config = dict(
    downsampling_factor=4,
    encoder_arch='coatnet',
    encoder_mlp_ratio=6,
    encoder_fused_qkv=True,
    encoder_qk_norm=False,
    encoder_inner_norm=False,
    decoder_widths=[32, 64, 96],
    decoder_blocks_per_level=2,
    init='kaiming_normal',
    residual_init='scaled_by_depth',
    ema_decay=0.995,
    max_steps=17100,
    epochs=21.5,
    weight_decay=0.0,
)
Rows from block 11 of the encoder, named by matrix and row number. Rows with one number belong to one neuron. Each number is 50 + 10 x the weight over its row's rms, rounded and kept within 0 to 99. All counts start at 0. After the name is the row's rms in percent of the matrix's.
# fc1: MLP up (encoder.blocks.11.mlp.fc1.weight, 576x96), inputs 48-95
# fc2: MLP down (encoder.blocks.11.mlp.fc2.weight, 96x576, transposed), outputs 48-95
fc1.209 128:46 59 53 32 37 56 46 44 59 58 43 45 39 34 62 57 43 46 54 57 52 64 63 38 51 50 25 47 46 46 53 53 54 61 46 45 31 58 46 25 60 43 61 48 74 47 45 51
fc2.209 136:52 62 37 35 50 51 59 50 68 58 47 50 55 26 50 50 52 61 40 65 38 45 61 38 53 43 49 50 51 47 42 58 57 69 61 51 47 70 41 19 53 37 51 40 49 54 47 43
fc1.210 083:43 51 44 46 27 60 37 44 61 46 52 67 50 62 48 44 42 48 42 43 56 48 43 54 49 61 50 45 48 56 46 40 54 54 52 41 49 53 52 56 38 67 63 50 54 63 39 40
fc2.210 090:59 51 43 48 53 59 71 56 74 48 53 45 40 53 47 52 50 46 51 51 43 60 64 48 40 37 29 50 41 48 28 46 51 43 59 57 55 67 51 27 47 42 51 63 44 48 43 57
fc1.211 132:45 65 52 48 51 46 65 48 49 61 43 58 33 61 39 50 40 41 59 54 56 53 47 49 49 42 50 57 73 46 33 52 61 32 46 37 48 64 63 50 55 37 59 44 36 32 56 52
fc2.211 128:59 47 59 49 49 54 36 41 58 39 52 46 43 37 48 52 50 48 41 45 46 29 39 56 42 61 60 54 46 47 50 62 56 66 54 47 61 16 60 63 52 57 49 55 37 53 42 61
fc1.212 089:50 50 43 40 63 50 49 46 35 44 55 50 34 62 59 56 56 45 43 60 34 44 41 49 39 45 63 37 38 45 42 54 52 63 52 52 52 55 62 44 49 65 46 58 63 57 41 59
fc2.212 077:52 56 47 55 56 51 65 55 69 49 52 52 56 46 49 45 50 52 60 47 50 46 77 51 44 41 35 49 37 45 23 44 52 32 51 43 43 50 49 27 50 44 50 70 50 43 44 55
fc1.213 087:57 36 36 37 72 41 27 50 55 63 40 46 49 49 42 43 37 57 46 40 48 55 50 74 66 55 53 56 37 43 47 57 59 52 52 42 53 58 54 42 47 59 56 33 64 54 37 55
fc2.213 094:59 61 40 43 52 62 62 53 71 48 48 55 42 51 52 48 49 48 52 48 42 55 63 51 40 45 32 48 36 46 25 48 51 48 57 54 53 69 48 22 48 45 52 69 46 52 50 58
fc1.214 081:58 39 56 47 52 45 39 59 60 79 43 62 44 59 51 47 64 69 59 52 57 54 61 39 50 32 55 48 47 62 59 40 50 70 53 48 65 49 42 52 39 39 46 59 35 42 40 67
fc2.214 105:60 52 40 44 52 55 59 54 69 49 54 50 43 55 52 50 49 52 52 52 42 55 63 50 40 43 30 51 39 48 26 47 52 41 58 46 52 66 47 20 48 44 50 68 50 47 44 57
fc1.215 089:58 66 49 60 50 49 57 50 48 75 55 40 51 37 46 52 48 46 48 42 48 53 71 48 46 45 43 29 58 75 50 48 64 63 40 44 53 36 49 54 30 48 46 58 49 65 57 47
fc2.215 093:60 51 39 43 54 56 62 54 70 50 52 51 43 52 48 48 48 52 50 50 43 58 63 52 41 44 31 53 43 47 26 43 53 42 61 47 53 70 45 17 49 48 51 68 42 45 47 57
fc1.216 101:53 41 50 57 47 63 45 29 49 57 41 51 70 41 28 55 33 37 64 51 49 67 41 48 48 58 42 51 54 41 48 35 36 34 44 65 55 53 53 54 51 56 54 45 66 54 39 36
fc2.216 073:61 50 56 64 53 51 60 59 53 33 53 49 57 59 47 51 62 72 61 50 47 47 54 47 36 45 57 48 46 47 54 45 53 51 44 52 54 26 42 46 55 45 47 62 34 64 66 42
fc1.217 076:66 45 46 51 44 42 63 55 57 52 44 44 55 44 43 59 58 60 46 50 56 65 53 74 54 58 42 40 42 56 68 52 33 48 53 66 60 68 40 33 31 66 51 63 37 38 45 45
fc2.217 104:58 53 39 44 54 54 59 56 69 50 55 50 44 55 52 50 49 52 51 53 43 56 65 52 42 42 31 51 39 48 26 47 53 41 57 46 54 65 48 21 47 44 50 67 51 47 45 59
fc1.218 112:51 37 53 49 56 44 44 57 60 43 56 59 61 47 47 73 45 47 51 49 30 66 44 62 37 64 43 51 65 56 62 34 48 57 52 65 48 57 44 52 61 59 56 33 45 52 58 48
fc2.218 096:53 41 40 42 50 38 39 51 29 34 51 49 39 54 54 61 49 45 54 51 37 58 60 45 37 35 37 41 56 56 49 66 54 60 60 59 60 56 54 61 58 51 48 57 36 38 55 41
fc1.219 117:51 65 61 57 50 53 61 35 52 69 37 31 48 51 57 60 52 51 53 56 50 59 42 66 49 53 52 40 50 42 61 30 58 49 49 54 47 67 37 48 55 50 45 34 45 51 36 40
fc2.219 083:42 52 68 47 53 43 40 49 65 54 41 60 42 61 42 51 47 54 54 39 49 50 56 66 61 56 72 61 44 54 55 49 36 25 44 73 48 32 38 48 52 51 50 66 45 58 64 60
fc1.220 096:61 50 54 39 51 27 24 54 51 47 51 44 54 53 43 31 42 46 66 58 45 46 55 55 34 28 52 55 51 44 36 45 50 52 64 39 60 54 51 68 60 48 38 50 37 48 44 52
fc2.220 094:59 53 40 47 49 53 66 57 76 55 51 58 44 52 50 50 47 55 53 51 44 59 65 48 40 40 38 48 35 48 29 49 51 43 52 54 53 60 45 26 47 47 48 64 47 52 46 59
fc1.221 093:55 62 30 46 62 38 40 48 45 57 43 62 59 49 36 51 58 54 25 49 49 54 58 58 53 66 55 39 47 55 55 47 61 59 57 40 49 63 48 51 44 55 43 67 58 47 61 32
fc2.221 078:64 52 42 50 54 58 66 59 69 35 57 46 42 54 50 46 47 48 56 53 40 56 67 48 37 27 35 58 40 49 24 50 52 36 52 59 57 55 44 33 46 50 52 61 41 50 49 60
fc1.222 118:49 38 55 28 61 51 43 64 52 45 35 31 31 45 53 46 40 52 53 58 47 49 64 53 54 45 45 47 59 46 43 32 37 55 52 68 52 65 50 47 54 56 41 46 64 71 41 39
fc2.222 083:62 42 35 50 56 48 51 57 71 42 66 61 44 40 47 39 47 52 35 42 49 38 69 47 57 61 45 36 49 46 30 62 44 51 52 51 59 61 40 42 47 56 54 74 52 45 53 59
fc1.223 088:54 45 39 52 44 22 31 51 55 62 56 55 60 56 56 34 51 50 40 62 37 52 55 46 45 62 50 36 57 35 44 49 61 46 34 48 62 50 41 58 43 53 31 50 61 43 53 40
fc2.223 106:59 54 41 44 53 54 59 56 71 49 56 52 42 54 52 50 48 52 51 51 42 55 64 51 42 42 30 50 38 48 26 49 55 40 57 47 53 66 49 21 46 45 50 66 50 47 46 57
fc1.224 081:53 56 35 41 64 37 37 52 47 55 42 63 45 60 58 52 61 49 45 55 45 33 53 50 54 69 50 48 45 52 47 47 51 43 58 38 46 60 54 53 36 71 46 57 55 54 35 48
fc2.224 087:59 56 41 44 50 53 61 58 72 52 55 56 44 52 46 52 44 48 53 45 41 61 56 51 41 40 31 52 38 48 27 48 51 35 56 55 54 69 45 21 48 40 52 59 49 52 49 60
fc1.225 115:65 56 62 47 42 63 38 54 47 46 58 57 53 46 46 61 59 38 46 66 32 55 56 45 44 45 49 62 29 63 41 35 44 48 54 44 49 43 45 27 46 33 52 35 72 58 41 44
fc2.225 083:45 48 41 36 44 56 62 53 47 41 60 59 59 60 63 45 49 45 62 35 52 59 65 57 50 55 55 35 47 52 49 39 67 24 29 34 45 85 51 40 45 63 52 48 46 59 46 65
fc1.226 077:64 50 46 52 53 46 48 53 59 44 53 40 52 59 55 53 54 60 37 53 49 43 55 63 42 47 49 33 61 57 45 43 44 48 36 32 45 46 56 52 28 39 60 57 69 58 35 48
fc2.226 096:56 53 42 47 55 56 62 55 72 52 57 56 39 50 48 48 44 50 51 51 44 57 62 49 44 42 30 50 39 48 28 48 53 41 56 54 47 67 47 26 49 45 51 67 47 50 53 61
fc1.227 081:42 32 51 65 47 35 32 61 43 48 40 42 49 28 46 65 55 42 36 54 56 52 63 51 44 59 64 46 44 30 55 46 48 56 52 44 66 70 70 48 60 48 26 42 56 46 37 58
fc2.227 103:59 52 39 45 52 54 59 54 71 50 53 50 44 56 52 51 46 53 52 52 43 56 63 50 41 43 31 53 37 48 25 48 53 41 57 46 53 66 48 20 48 45 51 66 50 46 45 58
fc1.228 127:48 50 49 38 54 49 65 44 46 43 36 48 47 47 50 47 64 32 41 43 57 67 61 39 58 64 47 31 52 48 49 51 41 40 57 61 48 83 40 33 57 32 43 50 60 60 44 50
fc2.228 119:53 54 60 56 52 57 40 52 42 56 42 40 59 51 50 45 49 51 52 37 46 43 40 38 57 69 52 59 55 47 58 39 61 39 40 39 56 71 75 56 46 51 47 39 43 48 49 66
fc1.229 082:37 41 24 57 59 49 37 62 63 45 66 44 30 35 41 40 45 65 49 60 49 58 55 59 63 45 44 47 49 61 56 36 65 48 65 52 67 46 33 39 64 45 53 42 60 59 45 52
fc2.229 101:54 51 45 47 55 55 60 55 69 51 55 55 42 59 48 50 49 49 53 51 40 57 60 51 38 42 33 54 39 48 30 45 49 42 54 50 49 64 46 19 46 48 50 66 48 47 47 59
fc1.230 077:66 51 60 50 37 49 49 57 47 53 48 41 28 35 45 54 39 51 42 42 61 65 60 61 51 60 55 48 74 55 58 55 73 45 53 43 79 47 48 54 35 58 51 52 51 68 32 56
fc2.230 103:57 52 42 46 54 54 60 55 71 49 52 52 44 55 51 50 49 52 52 53 43 57 63 51 40 41 31 50 40 47 27 45 52 42 56 48 52 66 48 21 48 44 49 67 49 46 46 59
fc1.231 104:38 42 34 43 48 49 26 47 46 54 51 55 44 52 56 53 58 43 40 57 53 61 65 49 42 50 40 35 58 43 52 42 54 53 51 44 59 37 46 54 50 53 50 51 61 66 41 56
fc2.231 077:46 66 46 41 52 52 78 63 80 55 42 69 53 52 44 50 53 55 49 45 52 58 62 49 30 49 33 42 59 49 35 46 43 39 47 64 47 54 53 38 53 48 50 58 44 43 57 54
fc1.232 095:57 46 44 58 36 38 37 52 43 55 60 44 39 40 69 33 46 61 60 52 49 66 58 53 45 52 57 40 47 50 51 30 51 51 44 27 57 35 62 39 44 57 41 49 40 52 36 45
fc2.232 095:61 56 43 47 48 62 68 53 79 49 40 57 42 54 40 52 53 48 52 49 41 57 59 51 46 39 36 53 35 50 31 55 49 46 57 55 55 71 48 27 50 40 50 78 50 51 49 56
fc1.233 125:50 54 39 45 47 47 44 75 46 51 72 56 51 36 55 49 59 38 60 52 52 52 62 48 46 63 50 61 49 42 53 54 36 29 56 41 62 63 53 39 45 51 48 46 54 63 30 65
fc2.233 102:47 52 52 45 51 63 47 49 29 66 44 56 61 56 52 51 61 38 53 31 61 36 45 47 51 71 38 43 66 45 58 47 56 51 56 49 42 67 52 46 50 31 52 43 61 56 43 32
fc1.234 123:47 45 54 48 46 55 41 52 61 39 44 43 53 57 54 46 44 57 55 58 57 60 65 37 37 60 26 21 45 48 57 66 45 48 60 64 56 54 56 48 57 49 52 55 46 63 35 57
fc2.234 106:54 38 45 72 54 51 56 49 48 50 43 35 51 54 52 54 62 58 37 55 41 42 36 37 60 58 58 34 54 52 65 55 48 64 41 47 63 45 54 64 56 58 52 59 45 42 48 48
fc1.235 086:59 39 48 51 52 56 47 50 51 67 49 40 49 48 49 46 47 69 70 42 55 56 27 70 42 45 68 46 47 38 45 33 39 53 54 41 53 59 42 44 51 47 38 62 67 50 40 22
fc2.235 086:54 53 38 43 54 58 69 49 68 43 59 56 44 60 45 46 49 47 50 48 45 55 68 50 39 41 32 58 39 49 20 41 50 40 53 52 52 61 48 31 46 42 51 61 50 53 49 60
fc1.236 091:61 49 35 50 30 39 44 41 38 42 30 58 45 39 60 38 43 58 59 59 65 48 46 48 39 47 49 52 45 45 36 32 42 51 47 40 50 56 46 51 52 67 43 51 44 55 31 36
fc2.236 104:59 52 39 47 53 54 60 56 71 48 55 49 43 55 51 49 48 52 49 53 44 55 64 51 42 40 29 51 39 48 27 48 53 45 58 46 53 63 46 22 48 43 50 68 52 47 45 58
fc1.237 145:54 54 61 60 43 53 56 62 41 65 57 31 54 40 41 58 39 55 64 37 58 53 53 52 46 46 62 51 53 49 69 48 36 66 40 45 48 63 52 46 42 48 53 50 70 46 31 46
fc2.237 117:51 59 46 43 50 36 61 50 53 55 70 56 52 43 48 47 62 53 57 42 58 62 71 60 42 31 57 81 48 51 46 31 50 55 57 52 50 49 32 35 48 50 49 31 44 34 62 55
fc1.238 084:38 51 42 30 35 48 28 58 52 50 45 49 46 48 63 36 38 58 41 42 65 57 48 64 51 50 54 42 50 49 45 31 37 53 53 51 53 63 44 34 56 54 56 47 50 46 60 57
fc2.238 086:59 57 43 48 51 52 65 52 72 44 52 58 41 54 42 53 46 50 54 53 41 54 58 47 42 43 25 43 41 51 27 52 50 42 56 55 51 64 46 19 51 43 51 67 45 53 52 64
fc1.239 079:43 40 33 58 47 26 46 60 50 52 35 49 55 36 64 49 43 44 45 50 57 73 53 43 49 59 42 38 34 68 55 44 62 39 48 47 70 73 30 59 47 48 45 51 48 38 44 42
fc2.239 104:58 54 42 46 53 56 62 56 70 47 55 51 45 54 51 50 47 52 51 53 42 54 62 49 42 41 30 51 38 49 26 46 53 40 57 48 53 65 49 21 47 44 50 67 50 48 46 60
fc1.240 084:43 66 49 24 52 64 21 31 50 48 65 41 60 49 40 44 47 50 52 60 47 60 60 40 59 43 49 47 51 44 50 48 56 45 54 44 54 60 69 43 48 58 32 42 39 43 62 42
fc2.240 105:59 51 39 46 52 53 57 53 68 49 53 49 43 57 52 49 46 53 52 52 43 54 64 51 41 42 31 50 39 48 26 46 52 41 59 45 52 67 47 20 47 45 50 67 49 47 43 58
fc1.241 083:62 51 35 51 44 45 53 54 60 68 51 51 57 49 50 63 30 48 35 44 36 47 65 55 59 54 64 54 51 67 56 43 61 47 62 49 69 40 40 38 54 62 55 64 47 67 41 56
fc2.241 084:57 54 39 48 48 48 62 48 60 49 56 51 38 56 42 57 50 45 51 57 37 50 55 46 35 35 32 49 45 50 29 50 47 49 63 62 44 60 41 27 51 49 50 55 39 48 63 68
fc1.242 083:71 47 33 39 47 39 56 52 65 67 38 45 41 48 54 48 51 58 42 54 59 55 53 42 54 53 48 53 60 39 56 40 70 61 40 45 65 43 55 40 48 46 37 62 38 45 42 54
fc2.242 096:58 56 41 45 53 57 62 54 71 51 50 48 45 51 48 49 50 53 50 49 40 60 63 50 40 40 32 53 41 46 26 49 50 43 57 47 52 69 45 26 48 46 51 66 49 51 47 58
fc1.243 099:41 35 46 38 56 62 40 36 47 57 38 44 43 55 52 40 42 47 39 52 62 67 58 61 48 35 34 44 58 44 52 48 55 66 64 32 69 53 32 41 54 35 45 52 47 50 60 45
fc2.243 095:58 53 39 49 52 56 60 56 72 50 53 49 47 59 50 52 49 54 51 53 42 52 63 50 45 39 32 53 37 48 26 51 52 41 54 46 50 61 50 19 48 44 50 67 49 49 47 57
fc1.244 090:73 42 61 30 51 49 60 53 57 52 46 48 57 54 58 59 43 54 40 46 55 48 66 64 45 54 45 44 53 41 59 44 32 49 45 60 65 67 46 50 48 42 59 49 47 46 49 46
fc2.244 101:58 53 42 45 52 54 58 56 72 47 54 54 43 57 51 50 48 51 52 51 41 55 64 49 40 42 32 52 39 48 26 48 53 40 57 48 52 65 48 21 47 43 50 65 50 47 46 58
fc1.245 084:65 58 53 42 69 53 44 52 61 57 55 42 52 47 49 44 35 33 42 46 39 42 67 66 45 54 54 63 39 37 59 42 47 46 59 44 42 53 52 48 54 32 37 49 49 51 57 54
fc2.245 086:54 52 38 48 51 53 55 51 68 56 52 56 51 54 47 51 42 57 54 54 40 59 68 47 44 43 35 42 38 50 33 51 54 39 55 44 44 67 43 19 47 50 51 60 46 53 50 57
fc1.246 137:47 55 56 41 33 52 49 55 59 35 51 34 69 39 46 56 44 52 38 58 64 72 41 52 41 28 41 49 48 49 77 59 41 60 51 53 55 66 40 61 57 68 48 28 62 63 54 42
fc2.246 133:50 43 51 59 54 53 39 47 25 45 50 38 45 66 48 56 53 49 46 60 35 56 24 41 44 47 21 47 47 53 60 31 36 80 49 56 48 51 54 57 50 52 49 53 56 44 53 54
fc1.247 097:48 52 52 41 59 45 51 44 58 38 37 44 44 59 57 39 54 47 53 65 46 48 75 48 50 55 54 40 53 44 48 36 34 62 64 53 58 62 36 51 26 58 56 47 52 54 37 49
fc2.247 084:59 61 38 51 46 52 67 58 63 56 35 58 45 58 44 50 47 51 51 33 50 54 55 45 41 35 35 50 49 46 34 37 49 26 60 61 50 57 43 34 51 43 52 68 50 48 38 60
fc1.248 105:51 54 52 29 69 49 55 73 57 44 66 67 48 58 57 42 68 50 38 51 43 54 44 52 52 38 58 64 58 38 66 35 33 34 46 42 53 59 55 33 55 38 53 50 51 50 54 66
fc2.248 059:50 37 45 69 50 41 48 51 57 48 36 35 51 52 39 54 44 49 54 55 52 33 32 43 55 43 44 45 51 56 37 76 45 47 57 58 36 67 36 40 53 58 54 74 45 54 48 58
fc1.249 102:43 71 48 49 43 48 47 55 50 56 63 55 61 40 55 37 49 55 41 30 44 51 40 39 48 63 22 48 33 41 40 65 39 50 51 66 46 59 42 48 42 45 50 42 52 64 47 52
fc2.249 088:48 35 39 48 41 43 39 65 46 50 50 76 42 51 48 51 52 46 54 54 63 48 43 55 49 37 72 38 62 48 45 49 55 59 56 43 46 44 51 35 52 49 47 22 47 57 52 37
fc1.250 123:63 58 68 62 61 47 75 61 37 66 51 30 58 60 49 46 54 50 55 31 55 53 59 57 48 62 58 42 76 45 59 56 48 65 37 56 57 58 45 33 48 58 44 30 35 47 50 60
fc2.250 106:58 54 47 45 45 56 43 42 47 42 46 39 44 54 51 58 52 48 52 59 47 51 69 50 49 39 53 82 40 51 46 43 70 45 54 33 53 31 59 72 50 20 49 36 53 54 54 50
fc1.251 092:39 45 48 53 52 43 31 49 49 59 54 33 46 47 63 49 44 41 49 46 57 66 66 51 46 59 37 43 49 38 51 51 50 58 31 54 46 40 54 42 65 58 40 33 61 44 46 41
fc2.251 082:58 55 43 39 52 63 69 53 70 51 53 59 44 51 47 46 49 56 53 53 43 59 65 53 43 40 35 56 38 48 27 53 50 46 54 44 49 66 51 31 48 42 50 77 43 52 47 57
fc1.252 120:50 35 40 47 55 61 43 40 63 34 43 53 46 46 47 60 47 52 28 53 38 49 48 45 42 59 39 56 49 58 29 34 44 56 41 46 56 63 55 53 62 50 38 42 66 43 41 57
fc2.252 110:49 38 50 62 42 52 54 38 48 68 49 45 51 64 30 59 73 50 33 53 44 62 58 54 46 55 50 38 53 54 52 56 54 39 52 53 43 55 51 56 60 48 51 55 52 36 48 54
fc1.253 124:53 31 45 35 48 54 53 43 73 45 41 34 55 38 43 52 40 51 45 54 51 52 52 63 73 79 56 54 57 43 62 27 40 39 53 53 53 52 56 34 54 49 32 49 58 33 46 61
fc2.253 101:51 35 51 42 55 74 52 58 60 53 58 36 65 50 51 35 56 59 36 46 55 53 47 51 47 54 51 30 51 45 27 45 63 39 58 60 49 59 46 51 55 53 51 54 28 59 44 44
fc1.254 080:78 64 36 51 63 46 41 53 50 57 57 44 38 61 54 50 39 66 51 47 64 44 44 55 36 40 54 49 39 29 36 45 47 62 57 45 56 46 57 46 46 58 46 35 49 44 52 54
fc2.254 097:56 54 40 46 53 56 61 54 71 51 54 50 44 55 50 50 47 49 51 49 40 55 64 50 41 42 34 52 37 49 26 45 52 40 55 47 50 63 48 22 47 44 52 68 51 47 46 59
fc1.255 087:59 40 39 48 68 44 47 43 55 38 49 62 39 52 54 45 44 61 30 47 50 53 70 50 52 67 43 47 42 42 32 34 43 42 65 57 50 53 45 62 46 65 57 53 51 65 30 49
fc2.255 082:61 48 44 48 53 63 61 52 73 49 54 45 48 55 47 49 42 52 53 53 42 55 66 46 47 33 30 44 38 48 29 56 54 43 49 45 51 61 49 33 47 46 52 64 46 56 53 60
fc1.256 094:59 67 51 48 56 54 55 52 52 60 41 55 67 41 51 32 55 59 52 55 37 65 47 33 66 37 63 67 59 53 47 32 63 49 63 50 57 60 58 52 55 59 60 57 57 45 52 27
fc2.256 086:57 49 35 50 55 57 64 54 65 50 59 45 41 53 48 48 52 43 54 44 44 51 66 53 42 37 40 52 40 49 28 42 47 36 51 49 52 64 47 31 47 53 53 69 49 55 45 59
fc1.257 081:57 12 36 43 54 35 46 46 61 51 47 61 51 53 47 65 50 44 44 52 61 50 72 30 47 45 55 43 72 49 41 57 54 51 55 36 71 60 52 44 58 50 41 49 45 38 43 49
fc2.257 105:58 54 41 45 53 56 60 54 72 49 55 51 42 55 50 51 48 53 52 52 41 56 63 51 44 42 31 51 38 47 27 47 52 42 56 47 52 65 47 21 48 44 50 66 50 47 45 58
fc1.258 084:41 43 48 58 48 66 38 35 47 60 61 61 43 38 50 52 40 57 44 65 44 53 62 53 49 36 50 31 57 37 39 59 30 48 55 35 51 47 56 54 43 53 44 50 52 44 29 34
fc2.258 104:59 53 40 46 53 56 58 55 70 48 56 51 45 55 53 49 48 51 50 52 42 53 64 50 39 39 33 50 38 47 25 48 53 39 57 46 52 68 48 21 47 46 50 67 49 48 44 59
fc1.259 083:60 64 50 46 48 30 38 50 64 48 40 45 43 44 42 29 38 62 46 55 54 59 58 58 30 82 46 36 50 45 56 50 56 62 41 60 53 40 35 41 57 46 57 39 41 44 35 33
fc2.259 099:57 50 43 45 52 57 60 56 71 47 53 50 45 55 48 49 53 50 50 54 42 55 64 49 40 40 32 47 39 48 23 47 51 42 54 52 54 69 49 26 47 47 50 72 49 51 45 59
fc1.260 106:54 43 58 68 39 66 39 63 56 53 52 25 62 45 57 58 45 39 42 42 53 56 35 44 53 52 48 58 43 38 45 48 33 44 34 49 50 46 37 63 28 66 53 46 61 40 41 51
fc2.260 105:54 65 60 35 44 51 49 36 17 67 49 58 47 48 47 53 47 52 53 63 58 52 66 50 53 76 43 32 50 52 59 53 56 61 58 65 56 44 59 62 50 35 46 56 56 56 51 41
fc1.261 080:68 54 48 39 73 58 50 47 52 51 67 50 56 39 66 56 43 39 38 47 50 52 57 46 53 42 63 44 45 48 38 40 43 45 35 32 50 45 47 52 48 46 59 46 33 39 37 40
fc2.261 105:58 51 40 45 53 55 59 55 71 49 55 50 43 56 50 50 47 53 52 52 42 55 64 51 42 40 31 50 40 48 27 47 53 41 56 47 53 65 48 19 47 45 50 67 50 47 46 58
fc1.262 090:56 48 45 35 51 41 25 33 67 41 44 48 49 43 43 45 33 57 61 48 47 73 55 67 50 47 55 42 61 49 61 47 59 37 45 33 53 58 44 49 45 49 54 38 47 57 33 36
fc2.262 087:56 57 40 47 51 59 63 52 72 50 54 56 38 58 49 50 47 48 52 54 39 50 62 51 41 41 34 54 41 48 29 46 45 44 56 57 48 59 46 18 45 46 50 66 47 54 48 62
fc1.263 132:47 67 46 46 47 40 54 35 39 71 56 47 50 71 42 48 38 64 38 42 37 55 37 50 47 48 45 43 41 57 45 48 56 49 50 63 46 48 46 64 38 56 41 34 67 52 67 40
fc2.263 134:38 50 48 47 49 35 44 52 67 47 66 58 44 47 46 52 43 59 39 42 45 66 45 53 59 57 68 61 42 50 39 64 48 47 56 51 47 56 32 40 46 56 47 45 70 45 39 57
fc1.264 078:52 32 44 43 60 52 44 43 59 51 60 54 50 40 46 56 36 65 31 44 50 60 66 50 56 46 47 65 57 34 60 43 54 28 54 75 72 53 64 43 57 35 46 37 65 48 50 57
fc2.264 083:65 56 40 51 54 65 59 53 71 58 45 47 40 56 52 47 48 49 47 49 39 58 63 52 38 39 32 42 37 47 29 54 49 48 56 44 58 62 48 26 45 53 53 76 46 52 46 58
fc1.265 109:43 36 35 55 58 56 43 50 64 62 54 44 48 34 55 47 60 43 45 66 59 49 62 52 62 75 57 50 53 44 35 26 53 53 61 44 43 42 66 49 40 56 36 30 50 35 59 46
fc2.265 085:64 57 54 41 49 45 72 45 43 55 42 39 38 55 53 50 41 52 55 54 66 70 57 63 61 53 33 38 45 48 64 66 36 42 54 51 64 64 53 32 49 24 43 46 62 65 57 46
fc1.266 107:49 49 44 43 40 59 54 75 42 40 46 70 63 53 60 40 46 29 40 45 48 48 69 50 40 49 52 67 60 41 70 63 67 58 70 40 64 50 50 48 46 46 48 61 67 33 50 54
fc2.266 093:67 59 44 43 48 57 60 54 51 57 66 62 41 40 49 45 51 44 38 41 57 59 46 47 45 51 57 75 59 51 53 44 44 48 55 52 64 43 48 70 50 60 50 50 54 45 60 39
fc1.267 093:51 34 37 62 33 52 63 45 56 59 63 45 52 41 48 59 33 46 57 61 51 61 62 53 39 38 44 44 49 45 54 43 47 48 59 77 55 60 35 44 54 39 55 57 67 65 31 36
fc2.267 083:60 54 45 48 55 51 58 53 70 54 50 57 41 52 50 51 43 48 55 50 39 49 69 44 37 35 31 49 40 48 27 48 47 43 56 42 48 61 43 27 46 48 53 62 47 45 47 59
fc1.268 079:41 58 50 69 47 35 47 41 39 36 47 52 46 43 56 49 51 60 52 50 63 53 52 50 44 58 50 37 45 36 53 54 65 56 40 42 62 47 62 59 50 69 47 56 76 56 33 44
fc2.268 100:58 55 41 45 52 54 59 54 76 49 54 51 43 53 51 48 48 53 51 51 41 54 62 50 42 39 33 53 38 48 26 49 49 43 58 52 53 67 44 21 50 44 51 67 50 47 45 59
fc1.269 096:56 36 38 60 27 53 31 48 64 46 48 47 41 56 58 47 47 70 47 61 62 52 70 58 69 51 55 56 56 55 54 40 36 60 49 57 37 49 49 55 38 62 50 58 42 46 46 30
fc2.269 083:59 58 42 46 52 60 56 54 56 36 51 58 49 53 49 49 43 50 48 39 38 54 60 45 36 41 30 46 38 44 30 48 53 38 59 45 48 69 49 20 50 44 52 63 51 56 47 66
fc1.270 084:62 41 46 60 49 55 43 59 51 77 52 40 44 47 53 42 50 55 52 53 54 64 59 64 48 47 44 66 45 61 51 46 50 45 55 48 54 47 45 55 46 50 44 58 49 50 46 27
fc2.270 090:61 56 46 42 51 54 59 52 70 45 58 53 42 52 49 49 47 53 50 54 41 55 65 51 38 48 28 43 40 47 24 54 54 44 58 49 56 60 47 18 47 41 50 59 46 51 44 58
fc1.271 084:70 36 30 55 51 41 39 58 65 41 67 47 43 45 26 49 41 56 40 60 54 62 64 39 35 45 49 44 45 47 56 45 45 49 40 18 68 50 38 47 44 38 60 61 49 47 41 50
fc2.271 096:58 50 38 46 53 56 60 54 70 51 49 54 48 54 53 52 50 47 53 48 42 51 64 51 43 41 33 51 37 48 29 45 52 39 53 45 48 66 51 21 47 40 50 62 54 49 42 58
fc1.272 086:72 45 39 53 66 57 47 72 68 29 51 44 42 43 54 43 53 47 50 38 63 53 54 63 31 48 45 61 58 39 34 49 58 53 62 57 51 38 31 37 39 49 49 53 53 62 56 56
fc2.272 079:57 46 40 45 51 54 65 51 74 53 44 56 53 51 45 52 51 40 51 51 49 60 56 44 42 43 33 37 43 51 31 45 52 51 50 52 45 76 43 24 49 43 52 56 46 60 44 46
fc1.273 137:45 41 45 42 43 66 55 53 41 47 33 39 49 62 42 56 55 60 66 43 61 52 57 43 51 49 48 53 60 60 50 50 57 45 39 63 45 60 64 50 50 58 50 37 58 54 51 48
fc2.273 130:50 76 52 56 52 45 31 45 51 47 45 66 56 64 45 54 56 57 43 59 31 59 34 39 38 53 56 54 53 51 58 29 41 61 58 52 45 75 44 43 51 52 47 51 39 28 41 51
fc1.274 076:57 67 26 54 51 44 36 45 63 46 56 52 68 53 40 42 49 55 62 37 49 39 50 48 52 40 61 40 44 49 40 53 58 63 55 56 51 46 37 51 41 55 31 46 44 62 45 43
fc2.274 091:60 50 39 43 53 57 64 58 69 45 60 48 41 57 48 51 46 50 52 54 44 60 65 49 38 41 31 51 40 50 24 49 49 50 57 49 56 60 47 24 45 48 49 71 46 55 48 54
fc1.275 140:54 41 52 49 51 48 60 64 50 34 48 22 57 44 46 48 56 53 57 52 44 67 41 44 47 39 54 64 37 51 55 62 39 31 50 49 53 68 46 29 45 62 61 29 47 46 46 59
fc2.275 135:47 55 49 63 46 42 39 41 53 63 52 52 53 46 50 50 45 41 49 53 57 34 28 47 57 69 66 45 52 52 60 66 52 52 54 36 41 59 38 60 51 51 49 47 68 57 49 40
fc1.276 086:51 54 20 45 33 54 50 49 57 74 45 46 51 47 53 43 27 63 65 68 50 45 49 51 56 67 54 33 59 56 40 42 54 57 55 53 45 74 46 44 56 35 61 47 58 69 45 41
fc2.276 083:60 53 37 52 52 55 60 57 78 46 50 52 40 56 50 53 47 49 48 52 39 53 60 43 42 34 33 48 37 49 30 51 50 43 54 52 51 61 47 24 49 43 50 69 48 51 47 53